A small image captioner, trained from scratch: 9300 steps, 203450 training examples.
Rows from block 9 of the image encoder of a small image captioner, named by matrix and row number. Rows with one number within an expert belong to one neuron, the router's apart. Each number is 50 + 15 x the weight over its row's rms, rounded and kept within 0 to 99. All counts start at 0.
Before each expert's rows are labels from the 100 images, of 14976, where the router gives the expert most weight on average: "strongest on" is what is common among them; "patch colour" is the nearest of a few named colours to the mean colour under the peak. Only what is clearly more common there than usual is listed. The data: regions of photos with short descriptions (Visual Genome).
# router: router (encoder.blocks.9.mlp.router.weight, 16x192, trained with AdamW), inputs 48-95
# up: expert up (encoder.blocks.9.mlp.up, 16x48x192), inputs 48-95
# down: expert down (encoder.blocks.9.mlp.down, 16x192x48, transposed), outputs 48-95

# expert 6
strongest on: text has "sky"; text has "blue"; text has "clouds"; text has "white"
patch colour: white
router.6:57 76 59 39 27 45 46 51 32 72 45 62 52 64 55 35 42 45 44 49 57 50 40 58 56 78 49 52 47 24 22 38 42 45 30 51 43 65 65 44 72 52 66 71 43 49 45 71
up.0:54 34 43 46 38 76 69 58 48 50 53 30 43 44 63 67 61 53 50 50 68 46 57 55 29 56 36 31 32 69 54 34 51 36 24 66 33 54 84 50 74 63 33 31 55 24 40 42
down.0:33 61 69 65 43 24 45 38 27 61 42 38 55 10 32 53 53 33 27 35 45 45 29 15 62 50 63 36 58 38 29 31 36 31 44 75 62 21 46 44 66 34 65 49 70 70 35 60
up.1:32 38 54 31 40 45 35 55 40 19 61 67 36 46 40 49 73 43 85 50 26 42 70 51 54 54 44 52 69 38 73 65 56 31 30 46 39 41 37 29 69 52 66 41 55 56 57 59
down.1:41 57 60 68 52 35 39 43 57 43 46 36 55 62 64 45 56 68 50 56 33 58 87 31 53 72 53 46 28 49 34 42 93 52 25 56 44 55 49 30 37 40 67 39 36 53 16 51
up.2:28 41 38 39 44 63 33 65 16 64 41 53 55 36 60 46 21 29 46 60 55 66 67 66 40 57 64 45 61 55 54 68 45 56 54 74 29 58 50 77 81 60 73 41 38 50 53 86
down.2:70 59 66 58 59 57 52 65 45 63 13 55 34 43 35 48 53 55 14 47 55 44 25 35 57 39 49 45 32 52 58 60 41 82 59 72 57 43 46 54 69 18 61 40 46 51 71 52
up.3:51 10 39 46 35 64 35 30 80 59 36 66 38 60 27 65 33 50 37 62 63 39 63 43 52 67 48 71 40 34 40 51 47 25 58 39 64 46 59 47 60 56 35 71 79 46 28 55
down.3:56 48 51 29 45 22 54 39 55 57 27 53 48 46 20 40 18 57 41 58 45 45 74 43 77 35 54 50 40 42 38 50 55 52 55 38 58 52 47 62 50 53 72 24 46 56 56 74
up.4:63 48 69 43 37 51 46 34 56 38 41 62 27 68 32 35 67 41 46 72 36 52 56 54 57 50 37 30 53 58 37 45 61 62 25 20 52 36 52 38 59 34 41 04 61 44 58 56
down.4:35 34 47 64 48 35 37 23 43 67 72 44 37 51 30 42 75 62 30 50 52 60 76 76 32 35 55 42 20 53 75 38 52 68 45 40 59 55 71 49 42 58 55 28 46 47 67 52
up.5:56 47 56 52 56 25 51 58 66 51 42 60 47 68 51 74 48 23 77 74 65 60 51 45 57 55 41 35 33 35 38 37 27 36 31 54 47 44 76 49 37 81 55 52 52 49 65 57
down.5:62 80 71 32 63 58 50 54 49 53 21 28 23 44 14 41 60 68 30 43 44 50 64 37 72 43 27 62 50 38 34 49 62 55 57 49 48 54 57 33 71 56 51 53 60 39 47 44
up.6:58 60 72 55 31 43 51 60 61 60 47 53 68 44 56 35 42 76 74 54 28 39 43 56 42 76 37 31 37 49 32 52 45 74 34 74 31 59 69 40 27 30 74 31 49 45 38 33
down.6:15 35 49 18 35 35 48 42 61 55 49 55 61 51 42 57 45 61 37 60 39 87 22 40 64 44 59 86 61 46 50 23 63 55 54 58 42 61 71 44 36 49 66 42 54 71 28 44
up.7:65 60 23 57 40 73 34 64 41 38 65 45 42 39 56 57 59 56 50 35 49 50 41 40 66 34 38 41 70 42 60 37 37 64 63 39 58 60 44 42 82 68 32 29 33 30 31 40
down.7:67 66 67 44 80 49 41 56 53 63 59 47 88 64 58 42 45 85 98 46 32 60 49 36 63 56 47 42 43 41 69 51 53 02 52 64 46 52 16 58 63 61 59 45 57 53 53 42
up.8:51 53 47 53 41 41 53 68 56 54 60 65 52 31 43 52 35 30 67 53 62 73 35 32 51 76 46 39 67 41 42 73 37 48 74 75 40 54 70 48 57 55 64 67 62 62 63 62
down.8:17 32 67 42 32 53 50 55 51 70 57 72 55 59 28 40 50 62 54 37 50 90 44 57 45 34 67 18 51 72 31 43 17 40 44 50 55 54 47 47 85 51 60 61 32 51 59 49
up.9:37 47 42 26 70 22 56 45 61 55 44 60 32 51 49 35 32 32 42 66 62 50 62 35 56 76 26 45 42 42 43 45 59 49 53 47 20 49 56 68 47 41 22 67 23 36 86 41
down.9:36 52 54 39 60 49 54 54 40 75 47 58 50 73 61 73 43 34 53 51 59 47 69 87 63 43 57 37 52 51 59 57 33 52 53 17 59 39 41 25 20 54 19 58 22 80 56 41
up.10:59 45 56 27 72 31 53 40 59 54 39 51 34 44 39 71 53 36 36 55 57 47 30 20 16 24 73 61 44 36 26 38 41 13 79 72 64 49 57 56 36 61 58 58 63 48 56 32
down.10:44 21 62 55 62 39 68 80 54 50 56 59 70 46 47 71 63 45 48 64 42 74 43 59 26 54 49 34 64 48 45 38 49 24 65 46 69 43 45 58 43 50 39 46 51 51 32 33
up.11:81 83 69 33 24 36 36 32 57 38 61 52 47 26 62 69 73 44 36 27 80 69 41 77 63 66 53 61 56 48 41 45 50 67 43 46 43 54 49 25 30 37 28 54 47 56 15 52
down.11:99 29 46 67 65 36 50 50 29 31 26 39 50 60 65 27 56 59 42 59 41 50 99 66 52 54 53 55 74 50 57 51 53 67 52 74 39 44 54 39 23 46 53 29 50 36 36 55

# expert 9
strongest on: text has "wall"
patch colour: pink
router.9:50 52 41 51 51 45 35 43 42 43 56 42 44 32 46 38 67 64 36 37 44 20 81 52 31 38 42 40 40 51 19 35 31 61 28 38 54 50 59 86 67 52 66 31 81 57 71 55
up.0:50 65 45 47 67 44 42 36 60 44 35 60 41 29 70 44 49 66 47 61 62 60 71 54 63 56 29 75 38 36 53 50 44 40 88 35 64 43 57 39 54 53 59 76 46 65 79 48
down.0:53 27 46 51 63 26 40 51 56 67 52 59 83 44 34 42 62 70 68 56 79 46 58 66 28 68 42 68 39 47 56 36 71 84 78 23 42 74 26 75 45 47 71 39 52 60 53 68
up.1:68 39 67 53 54 41 45 59 80 22 51 51 45 65 69 60 31 39 52 43 90 64 21 49 33 48 65 38 32 18 62 73 54 48 70 46 65 39 07 28 38 55 39 69 42 57 35 54
down.1:42 30 63 36 49 48 58 56 56 44 65 22 69 36 53 39 46 72 52 42 54 64 74 56 43 50 53 47 71 78 63 29 73 18 45 51 58 26 32 35 35 57 44 64 49 52 61 60
up.2:57 49 34 42 50 36 36 26 54 47 39 63 42 62 63 45 52 57 76 61 52 36 33 55 56 59 70 59 70 49 44 55 34 47 76 52 29 49 37 72 58 32 65 17 52 34 40 27
down.2:60 34 81 47 63 18 54 19 36 26 46 70 36 54 35 42 66 58 79 66 68 32 39 66 36 49 54 24 65 46 43 56 37 39 54 38 35 40 50 65 39 43 41 67 19 44 54 45
up.3:71 62 70 35 52 39 52 51 78 39 51 66 56 45 48 65 43 58 50 57 66 23 41 80 50 43 53 18 64 34 35 40 49 29 50 65 67 59 32 67 47 52 38 39 54 75 43 38
down.3:31 41 56 44 45 24 56 53 17 41 68 53 54 52 50 50 43 56 66 47 43 37 60 73 59 74 70 76 44 38 48 50 53 77 57 37 78 47 56 67 53 48 73 64 23 51 37 55
up.4:69 61 51 51 50 33 18 42 63 59 62 61 39 45 48 52 59 51 76 42 58 47 44 32 47 31 41 27 69 62 47 50 64 49 49 26 55 35 21 58 25 73 55 26 61 58 62 69
down.4:43 36 50 51 61 59 68 55 50 50 68 22 43 33 33 38 43 63 61 55 42 41 34 38 65 33 37 51 37 45 37 49 65 28 44 47 47 56 13 38 67 56 60 64 57 75 53 52
up.5:67 53 40 36 30 29 46 67 41 63 78 39 72 74 64 52 34 69 49 52 30 55 45 39 29 50 79 47 59 51 49 39 58 53 61 70 51 68 58 59 67 10 53 40 31 36 25 65
down.5:66 50 54 55 58 86 43 38 55 43 56 58 53 30 63 31 62 34 58 26 41 71 25 64 48 59 85 56 80 47 40 70 47 67 59 70 52 57 35 50 51 42 70 53 48 37 41 34
up.6:78 26 80 53 59 74 22 57 25 78 68 54 58 25 84 37 66 58 31 71 58 46 69 27 32 46 37 18 44 60 71 67 64 67 21 48 63 50 35 39 35 19 59 42 43 59 34 44
down.6:47 46 41 69 59 63 44 74 32 48 48 26 48 47 44 45 78 35 45 52 46 29 59 54 72 36 35 37 67 53 22 52 31 54 44 55 54 32 32 42 50 45 48 09 40 48 59 36
up.7:74 60 53 58 40 74 44 58 45 69 50 38 35 55 47 57 64 51 48 54 49 62 79 43 55 62 24 55 38 53 65 58 54 36 36 47 31 62 46 41 58 58 50 49 52 44 87 56
down.7:33 47 55 54 49 30 59 38 45 47 63 41 41 55 60 61 49 43 52 51 52 52 39 50 61 55 16 43 28 25 46 52 47 52 73 48 49 60 43 12 51 79 66 42 55 67 48 59
up.8:49 46 45 18 41 41 72 44 28 61 42 32 32 86 37 57 62 47 68 52 77 26 69 39 49 52 46 37 51 41 28 80 39 57 67 35 39 43 47 56 47 41 41 67 63 48 52 23
down.8:51 50 66 36 56 53 49 26 29 44 43 73 44 59 47 43 30 54 49 53 54 59 50 69 50 34 37 67 52 56 59 41 41 33 69 18 40 41 63 45 47 48 44 29 39 57 46 42
up.9:38 34 33 56 39 52 71 48 79 63 69 45 33 64 47 56 46 54 43 36 55 59 26 24 41 27 53 42 70 73 69 68 55 56 34 52 57 50 55 41 46 52 67 50 52 51 23 47
down.9:33 76 50 66 39 37 47 47 38 49 46 69 26 75 67 44 39 47 44 46 43 88 75 51 60 75 54 69 53 52 66 54 60 40 55 77 51 53 44 44 36 54 30 48 54 41 77 69
up.10:60 48 54 52 61 99 41 48 48 37 48 64 53 64 74 41 64 55 43 52 51 48 40 42 54 58 32 48 35 29 68 23 53 63 26 62 54 61 79 30 38 41 49 31 71 51 37 09
down.10:56 45 52 47 58 17 37 68 37 50 44 44 40 47 47 62 86 46 34 41 56 56 40 63 18 58 43 39 63 29 51 47 54 89 51 26 58 52 33 44 26 48 54 56 25 75 56 59
up.11:39 44 54 13 40 45 56 37 64 49 45 40 45 56 47 80 64 39 73 73 62 66 57 47 36 57 40 61 46 44 41 45 33 36 67 64 63 39 33 45 72 61 38 72 46 52 50 26
down.11:84 51 55 58 47 53 35 35 64 54 54 35 91 56 44 42 34 73 25 47 55 79 21 41 55 50 54 45 55 43 52 39 64 70 47 39 37 61 68 56 71 58 39 58 39 71 51 60

# expert 13
strongest on: text has "blue"
patch colour: black
router.13:50 39 67 42 63 60 63 55 49 43 50 34 42 23 33 60 38 65 88 51 51 32 59 43 59 24 43 55 40 66 69 37 68 62 17 48 43 48 36 45 71 33 61 42 38 31 62 50
up.0:72 56 50 72 65 38 67 54 45 40 79 31 74 45 61 65 59 64 53 54 50 74 57 66 79 54 53 27 51 15 52 52 46 45 54 41 40 59 57 56 39 46 57 84 53 54 56 37
down.0:47 45 44 46 29 43 34 62 50 54 27 21 53 53 24 47 27 42 67 50 49 69 75 63 48 53 66 54 52 55 80 58 46 38 51 39 33 71 48 32 41 67 59 07 65 35 80 35
up.1:67 58 62 33 12 34 28 60 43 29 55 63 41 47 69 66 48 52 59 34 15 53 26 86 52 48 41 37 68 48 51 50 73 42 66 57 70 46 18 44 49 46 47 48 52 77 55 45
down.1:99 64 63 55 64 52 51 29 74 47 63 42 69 58 60 48 43 50 40 49 50 48 48 52 24 40 23 16 70 45 58 62 28 42 54 78 60 40 57 29 42 58 32 57 42 55 21 47
up.2:43 48 39 41 43 46 38 58 88 30 48 41 64 39 63 61 38 53 44 40 58 22 31 36 53 76 72 72 28 39 69 46 68 79 59 49 54 38 34 75 47 32 44 49 69 83 63 65
down.2:28 14 33 76 47 74 51 59 44 43 65 79 29 53 53 37 45 51 64 56 58 53 48 43 83 67 58 22 61 58 54 61 49 52 54 62 75 31 59 66 71 56 45 42 49 62 40 52
up.3:52 25 60 54 59 51 35 65 41 26 48 50 56 44 51 53 61 49 34 47 62 65 52 48 70 53 58 56 59 37 38 41 32 45 38 54 45 49 52 49 42 39 48 60 42 69 57 51
down.3:37 55 54 26 62 44 59 37 52 57 33 66 43 66 40 60 70 63 33 60 50 09 80 69 40 34 55 33 36 52 55 53 66 56 43 50 40 68 46 39 51 54 38 36 46 62 57 83
up.4:43 58 52 64 41 61 44 17 64 39 68 41 40 48 47 55 66 57 39 49 58 53 64 73 59 32 48 50 59 31 61 56 66 45 84 40 66 67 70 34 67 53 68 62 66 54 35 08
down.4:45 66 78 42 51 65 51 33 45 48 45 49 30 40 18 52 87 40 53 57 40 27 67 79 64 69 36 46 50 47 46 59 28 63 25 39 53 67 46 44 94 33 44 30 51 58 27 47
up.5:53 53 34 56 34 64 51 59 57 57 43 55 60 34 69 43 57 38 63 48 56 58 63 29 42 52 48 64 32 45 46 44 32 36 71 54 43 47 59 48 34 74 39 46 61 34 37 70
down.5:42 28 60 69 60 83 58 32 43 53 54 63 49 57 42 62 33 17 43 54 45 47 69 42 38 41 54 38 41 78 51 64 53 71 48 35 76 41 52 36 50 74 56 55 52 43 57 77
up.6:64 44 46 68 46 75 46 57 55 50 45 58 58 64 71 50 40 42 62 38 42 46 21 19 56 77 50 34 57 59 59 66 58 53 70 65 18 41 62 66 43 74 49 56 61 47 65 47
down.6:07 56 47 68 52 40 49 49 27 51 37 60 37 61 57 50 13 65 63 55 45 91 09 38 40 69 55 34 58 69 48 38 56 56 28 60 64 35 54 46 55 51 47 56 52 65 51 45
up.7:50 66 57 51 40 18 73 70 61 62 50 64 25 45 50 53 25 76 58 58 25 49 55 33 36 61 51 35 72 69 54 46 70 51 19 11 54 57 54 41 23 48 41 40 60 42 39 55
down.7:57 51 60 72 41 42 37 50 37 47 20 69 50 46 49 45 56 64 69 52 60 52 00 59 56 48 46 42 31 41 42 40 57 48 66 20 30 49 51 44 56 68 61 52 39 45 35 82
up.8:78 53 56 45 65 43 67 59 48 28 48 59 82 38 22 46 67 67 61 45 49 58 44 80 59 47 26 66 56 44 53 54 38 47 39 44 53 70 40 70 52 51 35 49 64 47 40 36
down.8:66 81 56 63 70 59 49 64 29 47 59 35 53 72 52 54 52 40 32 69 70 43 51 36 35 40 76 38 53 76 56 33 85 33 67 32 42 54 43 61 46 64 49 51 47 54 44 53
up.9:62 45 68 36 53 40 67 39 42 76 43 54 37 45 60 38 56 38 47 44 99 56 30 57 54 39 55 55 32 50 53 53 53 31 58 18 35 56 51 38 23 48 47 24 59 47 55 18
down.9:67 39 60 52 53 47 55 46 54 70 38 39 53 57 42 56 64 50 47 63 47 44 39 50 54 36 20 85 08 45 47 36 77 90 34 35 31 54 40 40 54 48 54 64 48 47 32 54
up.10:54 51 63 30 34 55 39 64 26 64 62 59 41 55 32 31 53 76 40 53 60 48 50 70 46 40 53 69 92 77 43 58 65 47 39 65 65 29 43 46 52 51 33 29 74 54 45 46
down.10:53 44 61 43 30 30 57 32 28 60 30 50 41 36 76 52 39 50 39 48 46 46 54 62 45 55 47 48 45 61 50 48 58 70 63 41 55 10 39 39 66 58 67 66 30 48 56 75
up.11:26 39 41 65 63 38 46 46 69 26 63 69 74 78 85 53 67 56 31 37 49 29 43 65 39 60 61 69 47 48 67 81 38 49 70 37 61 42 58 74 78 39 56 33 50 36 40 68
down.11:69 19 47 54 46 68 52 67 54 58 56 48 41 41 77 33 30 44 52 46 45 42 61 43 83 70 49 59 68 41 59 84 23 34 76 55 59 41 67 83 62 49 64 36 55 53 28 58

# expert 14
strongest on: text has "water"
patch colour: grey
router.14:63 81 58 54 09 61 47 51 35 56 63 53 46 54 29 40 49 28 49 51 50 49 53 69 27 50 53 62 41 52 50 82 82 60 35 56 47 60 24 62 44 57 48 65 44 51 43 62
up.0:60 22 77 78 40 55 45 56 20 48 50 44 49 44 34 23 48 65 48 54 37 44 50 25 41 41 49 56 42 34 46 53 52 55 28 59 42 36 67 26 37 38 32 32 48 53 65 60
down.0:54 42 49 43 62 42 57 38 47 66 67 67 76 52 45 46 52 44 51 50 35 57 38 25 77 32 46 68 43 41 52 63 36 83 61 51 55 36 60 57 71 48 42 20 39 37 54 52
up.1:70 45 41 43 60 66 63 76 15 55 42 36 49 77 58 44 35 16 36 48 46 62 42 43 75 50 32 49 44 45 32 30 42 34 51 43 16 36 54 46 51 56 49 63 38 61 61 58
down.1:94 54 52 31 58 41 47 45 43 73 35 62 65 56 31 84 43 73 41 55 36 26 64 41 81 77 26 43 66 43 42 46 57 38 73 54 59 43 51 80 52 40 70 70 34 51 54 54
up.2:59 58 53 27 52 40 37 44 36 70 38 43 57 61 31 61 68 47 45 54 52 34 75 50 64 34 57 72 41 24 31 57 40 50 36 83 71 63 50 37 27 45 38 53 46 81 31 72
down.2:28 38 41 21 53 45 52 23 30 46 56 56 37 61 69 49 29 52 54 57 38 47 43 39 46 33 34 12 58 65 42 45 42 60 66 74 52 49 52 38 78 27 61 38 54 63 52 52
up.3:19 66 50 55 33 30 65 54 13 61 21 46 33 41 43 68 91 59 29 46 45 27 58 56 50 51 16 56 56 45 67 49 42 33 51 55 29 29 54 49 39 57 62 76 58 28 61 49
down.3:56 53 58 59 73 43 51 09 50 76 55 34 43 65 56 46 23 52 31 54 76 34 59 48 29 66 51 38 68 46 57 38 43 62 46 79 79 70 47 50 36 65 54 80 46 22 70 56
up.4:25 49 62 43 49 64 51 28 38 79 61 63 60 53 57 33 70 66 28 54 48 28 64 22 22 53 67 34 83 54 47 38 28 79 40 40 60 43 56 52 63 71 54 16 57 60 70 50
down.4:50 63 41 30 47 26 43 67 52 54 59 46 39 50 47 46 65 62 47 30 52 48 27 56 87 61 28 48 11 63 61 38 38 68 35 63 32 52 29 36 70 54 12 57 55 58 42 37
up.5:81 36 51 64 90 14 53 27 36 37 48 43 49 47 40 69 58 38 61 77 38 66 42 44 51 60 58 31 23 35 56 44 66 38 53 65 61 43 34 59 60 40 71 59 69 22 51 52
down.5:37 46 51 35 30 59 65 63 61 33 51 29 17 34 21 40 28 38 36 38 49 53 76 60 49 34 38 48 70 58 50 48 12 58 26 37 53 30 58 34 57 35 40 21 72 39 45 53
up.6:54 39 47 19 52 69 55 33 73 67 51 59 48 45 67 44 80 60 49 63 41 43 15 74 37 12 78 60 51 81 68 33 53 55 70 73 37 39 24 65 60 42 43 62 74 31 74 55
down.6:52 36 42 58 38 49 33 57 79 49 60 25 55 26 29 55 41 36 77 53 57 48 56 40 79 44 32 53 54 50 48 39 60 25 35 41 64 45 51 40 56 36 57 47 59 55 52 59
up.7:45 71 60 44 57 24 62 50 29 37 48 42 79 70 40 26 45 39 60 33 36 46 47 52 42 71 46 62 57 32 35 29 37 47 70 64 61 76 48 39 77 64 53 48 27 60 28 62
down.7:61 46 32 55 42 56 61 61 28 54 78 43 44 35 59 46 59 48 65 59 38 66 64 61 56 62 27 47 63 51 53 62 32 50 43 32 45 45 57 67 42 35 40 54 55 58 27 57
up.8:53 38 44 38 33 35 50 21 54 42 23 60 41 60 46 58 35 51 77 60 69 58 87 68 68 65 67 62 34 60 47 39 33 66 34 52 38 63 47 62 43 44 68 52 36 52 43 40
down.8:43 69 59 66 42 83 43 38 46 44 44 79 46 53 60 65 44 34 41 52 52 28 70 42 33 55 74 36 50 48 45 52 75 13 59 51 52 28 40 40 56 58 34 22 71 58 65 40
up.9:43 85 72 58 33 55 67 48 45 66 60 59 44 39 52 23 36 71 45 55 83 51 37 66 56 50 49 47 46 66 29 37 52 66 56 58 33 45 60 54 29 60 64 19 37 48 72 75
down.9:25 53 60 32 43 70 67 40 46 24 64 46 50 50 48 50 21 57 52 33 58 57 52 43 58 53 58 24 51 61 59 55 48 36 60 35 71 54 49 51 47 56 85 36 22 00 42 61
up.10:84 63 39 56 12 37 46 33 76 70 36 54 60 35 55 59 10 47 73 45 46 65 50 56 39 58 38 61 45 62 59 30 47 17 48 77 56 70 64 52 54 62 60 45 42 43 61 51
down.10:41 38 37 84 49 38 55 62 55 64 38 45 56 63 52 47 76 30 44 55 60 33 53 51 21 49 59 62 62 47 44 58 49 28 44 43 46 50 72 65 61 55 79 43 56 81 46 43
up.11:67 58 52 78 47 19 48 48 44 52 48 39 40 46 28 57 56 60 48 66 52 54 84 09 68 65 38 39 53 79 42 43 38 30 77 53 14 57 97 50 52 50 73 61 67 53 54 19
down.11:60 35 59 52 56 73 40 56 37 47 29 54 14 33 63 44 71 33 46 30 46 46 49 70 41 66 51 36 68 44 44 57 59 56 55 84 54 67 61 40 58 43 31 37 39 43 28 66

# expert 8
strongest on: text has "black"
patch colour: black
router.8:35 55 47 46 61 72 54 29 53 34 55 64 29 44 71 28 57 53 71 43 43 30 47 33 71 31 57 49 32 46 39 42 68 57 56 61 48 67 48 66 36 20 56 72 59 21 51 43
up.0:67 81 44 51 39 56 56 50 45 45 44 57 48 53 61 70 52 38 40 31 59 35 54 45 69 26 72 55 45 34 40 57 42 36 37 43 73 50 56 37 26 40 48 64 67 37 83 65
down.0:23 52 36 51 35 64 49 88 64 51 49 41 48 21 33 69 53 33 69 35 35 37 54 53 60 52 58 65 46 46 43 54 37 64 68 45 37 78 66 94 65 49 83 40 38 68 52 19
up.1:47 83 60 80 52 16 65 54 24 36 39 44 42 56 30 54 34 65 76 63 54 52 74 57 59 55 34 48 58 47 49 46 39 59 74 71 68 41 72 40 39 36 56 65 53 54 57 44
down.1:62 31 64 41 50 51 52 51 20 66 24 49 55 63 89 55 67 33 50 62 45 70 57 58 76 46 55 27 48 39 53 42 54 79 59 41 64 36 67 64 28 50 39 66 35 63 56 43
up.2:22 43 55 51 57 94 39 72 61 33 44 38 65 64 57 36 34 43 69 62 55 41 33 66 65 64 35 48 47 66 54 12 38 68 43 44 53 35 46 58 35 57 56 61 65 33 48 55
down.2:61 53 46 47 53 55 62 51 31 65 38 36 41 34 55 28 67 31 42 67 42 22 65 49 43 42 45 32 59 56 36 81 88 91 28 25 57 50 47 50 59 41 45 40 45 58 63 34
up.3:50 70 42 59 34 59 70 34 67 21 59 64 52 43 46 55 45 48 41 38 57 53 38 38 40 51 59 58 31 55 43 50 66 65 24 40 37 41 49 41 58 43 46 53 45 26 59 57
down.3:28 44 48 57 52 48 47 59 45 30 69 75 55 56 90 28 64 72 65 43 56 51 31 47 56 42 62 44 63 58 56 93 66 19 30 54 45 35 49 63 60 54 45 76 43 47 46 56
up.4:46 53 57 61 76 49 35 45 67 50 54 42 64 34 62 57 53 48 21 48 56 67 74 37 55 61 26 37 84 33 43 58 43 24 68 66 42 57 45 55 48 33 55 64 46 44 63 44
down.4:11 51 52 73 52 35 49 41 54 53 35 63 58 56 65 52 50 48 70 49 36 53 79 75 36 30 40 52 26 22 45 30 55 57 67 72 70 64 49 57 63 40 30 48 33 52 38 41
up.5:59 81 30 45 74 25 45 41 33 69 25 68 44 57 23 61 49 46 73 66 39 26 53 57 71 58 38 29 27 60 47 53 21 46 78 50 40 55 63 38 39 58 47 64 49 33 55 31
down.5:43 22 56 65 48 77 55 62 32 45 53 42 54 65 73 44 65 54 84 49 58 52 39 65 85 49 89 18 43 46 35 77 42 68 69 57 66 39 70 44 47 66 43 56 74 54 47 59
up.6:35 54 84 59 36 63 77 44 63 53 44 68 57 45 56 39 69 51 57 35 23 41 24 45 63 56 31 50 16 66 57 70 31 69 93 36 64 55 61 56 48 46 55 56 45 51 50 24
down.6:47 34 48 46 50 42 50 51 65 18 39 58 34 50 36 52 88 26 69 38 43 62 74 59 82 30 67 49 45 36 49 43 51 79 51 64 28 44 38 70 38 37 68 32 60 20 46 53
up.7:86 64 58 43 68 56 37 45 51 33 61 59 52 55 46 86 86 29 49 45 39 67 24 36 32 54 59 57 69 37 38 63 22 52 53 34 51 61 73 58 82 51 43 61 38 44 43 37
down.7:33 44 52 46 46 33 48 58 66 64 46 54 52 70 56 54 49 26 23 46 58 53 88 56 35 44 40 33 73 55 45 67 41 62 53 39 32 46 57 49 42 42 38 56 35 41 59 47
up.8:47 41 52 50 46 46 52 72 37 68 68 40 58 35 62 53 56 23 21 62 45 20 70 42 61 64 33 41 57 27 71 38 49 59 57 56 55 61 77 94 40 64 47 67 38 67 44 52
down.8:51 43 61 46 48 57 39 28 47 44 39 18 65 57 36 52 60 26 73 51 51 59 55 69 65 55 47 45 32 32 47 69 56 58 75 45 52 46 32 66 54 74 73 28 34 49 66 73
up.9:40 32 75 57 49 57 29 47 56 54 57 28 60 35 42 34 47 45 40 48 85 60 19 41 61 50 69 26 52 77 58 68 54 21 24 69 64 74 63 24 34 19 40 17 42 60 38 49
down.9:48 69 27 25 46 63 50 57 31 52 48 57 61 43 67 59 38 51 53 58 68 64 58 67 38 47 50 36 77 42 58 57 56 49 85 32 49 57 40 22 63 67 41 58 60 43 36 44
up.10:58 47 53 19 36 19 40 29 33 92 56 35 43 84 51 32 52 45 41 53 02 47 60 52 27 57 54 72 76 66 43 58 56 58 64 57 31 51 56 28 45 56 65 46 58 64 66 32
down.10:53 68 46 43 55 35 43 40 10 31 73 72 67 35 39 46 62 64 52 63 46 28 11 45 33 45 58 25 43 51 42 61 32 52 41 58 50 43 50 58 49 65 59 61 65 21 30 69
up.11:26 45 49 57 49 53 67 52 39 58 47 50 47 43 31 37 58 56 53 49 54 56 60 39 53 43 29 37 55 55 41 53 50 24 67 68 72 67 41 51 54 22 29 78 52 52 41 29
down.11:91 58 50 30 43 33 54 63 66 59 55 76 62 48 41 51 55 78 34 50 52 59 58 59 33 50 34 46 25 45 59 64 77 40 63 76 40 53 45 49 57 66 62 63 48 46 60 52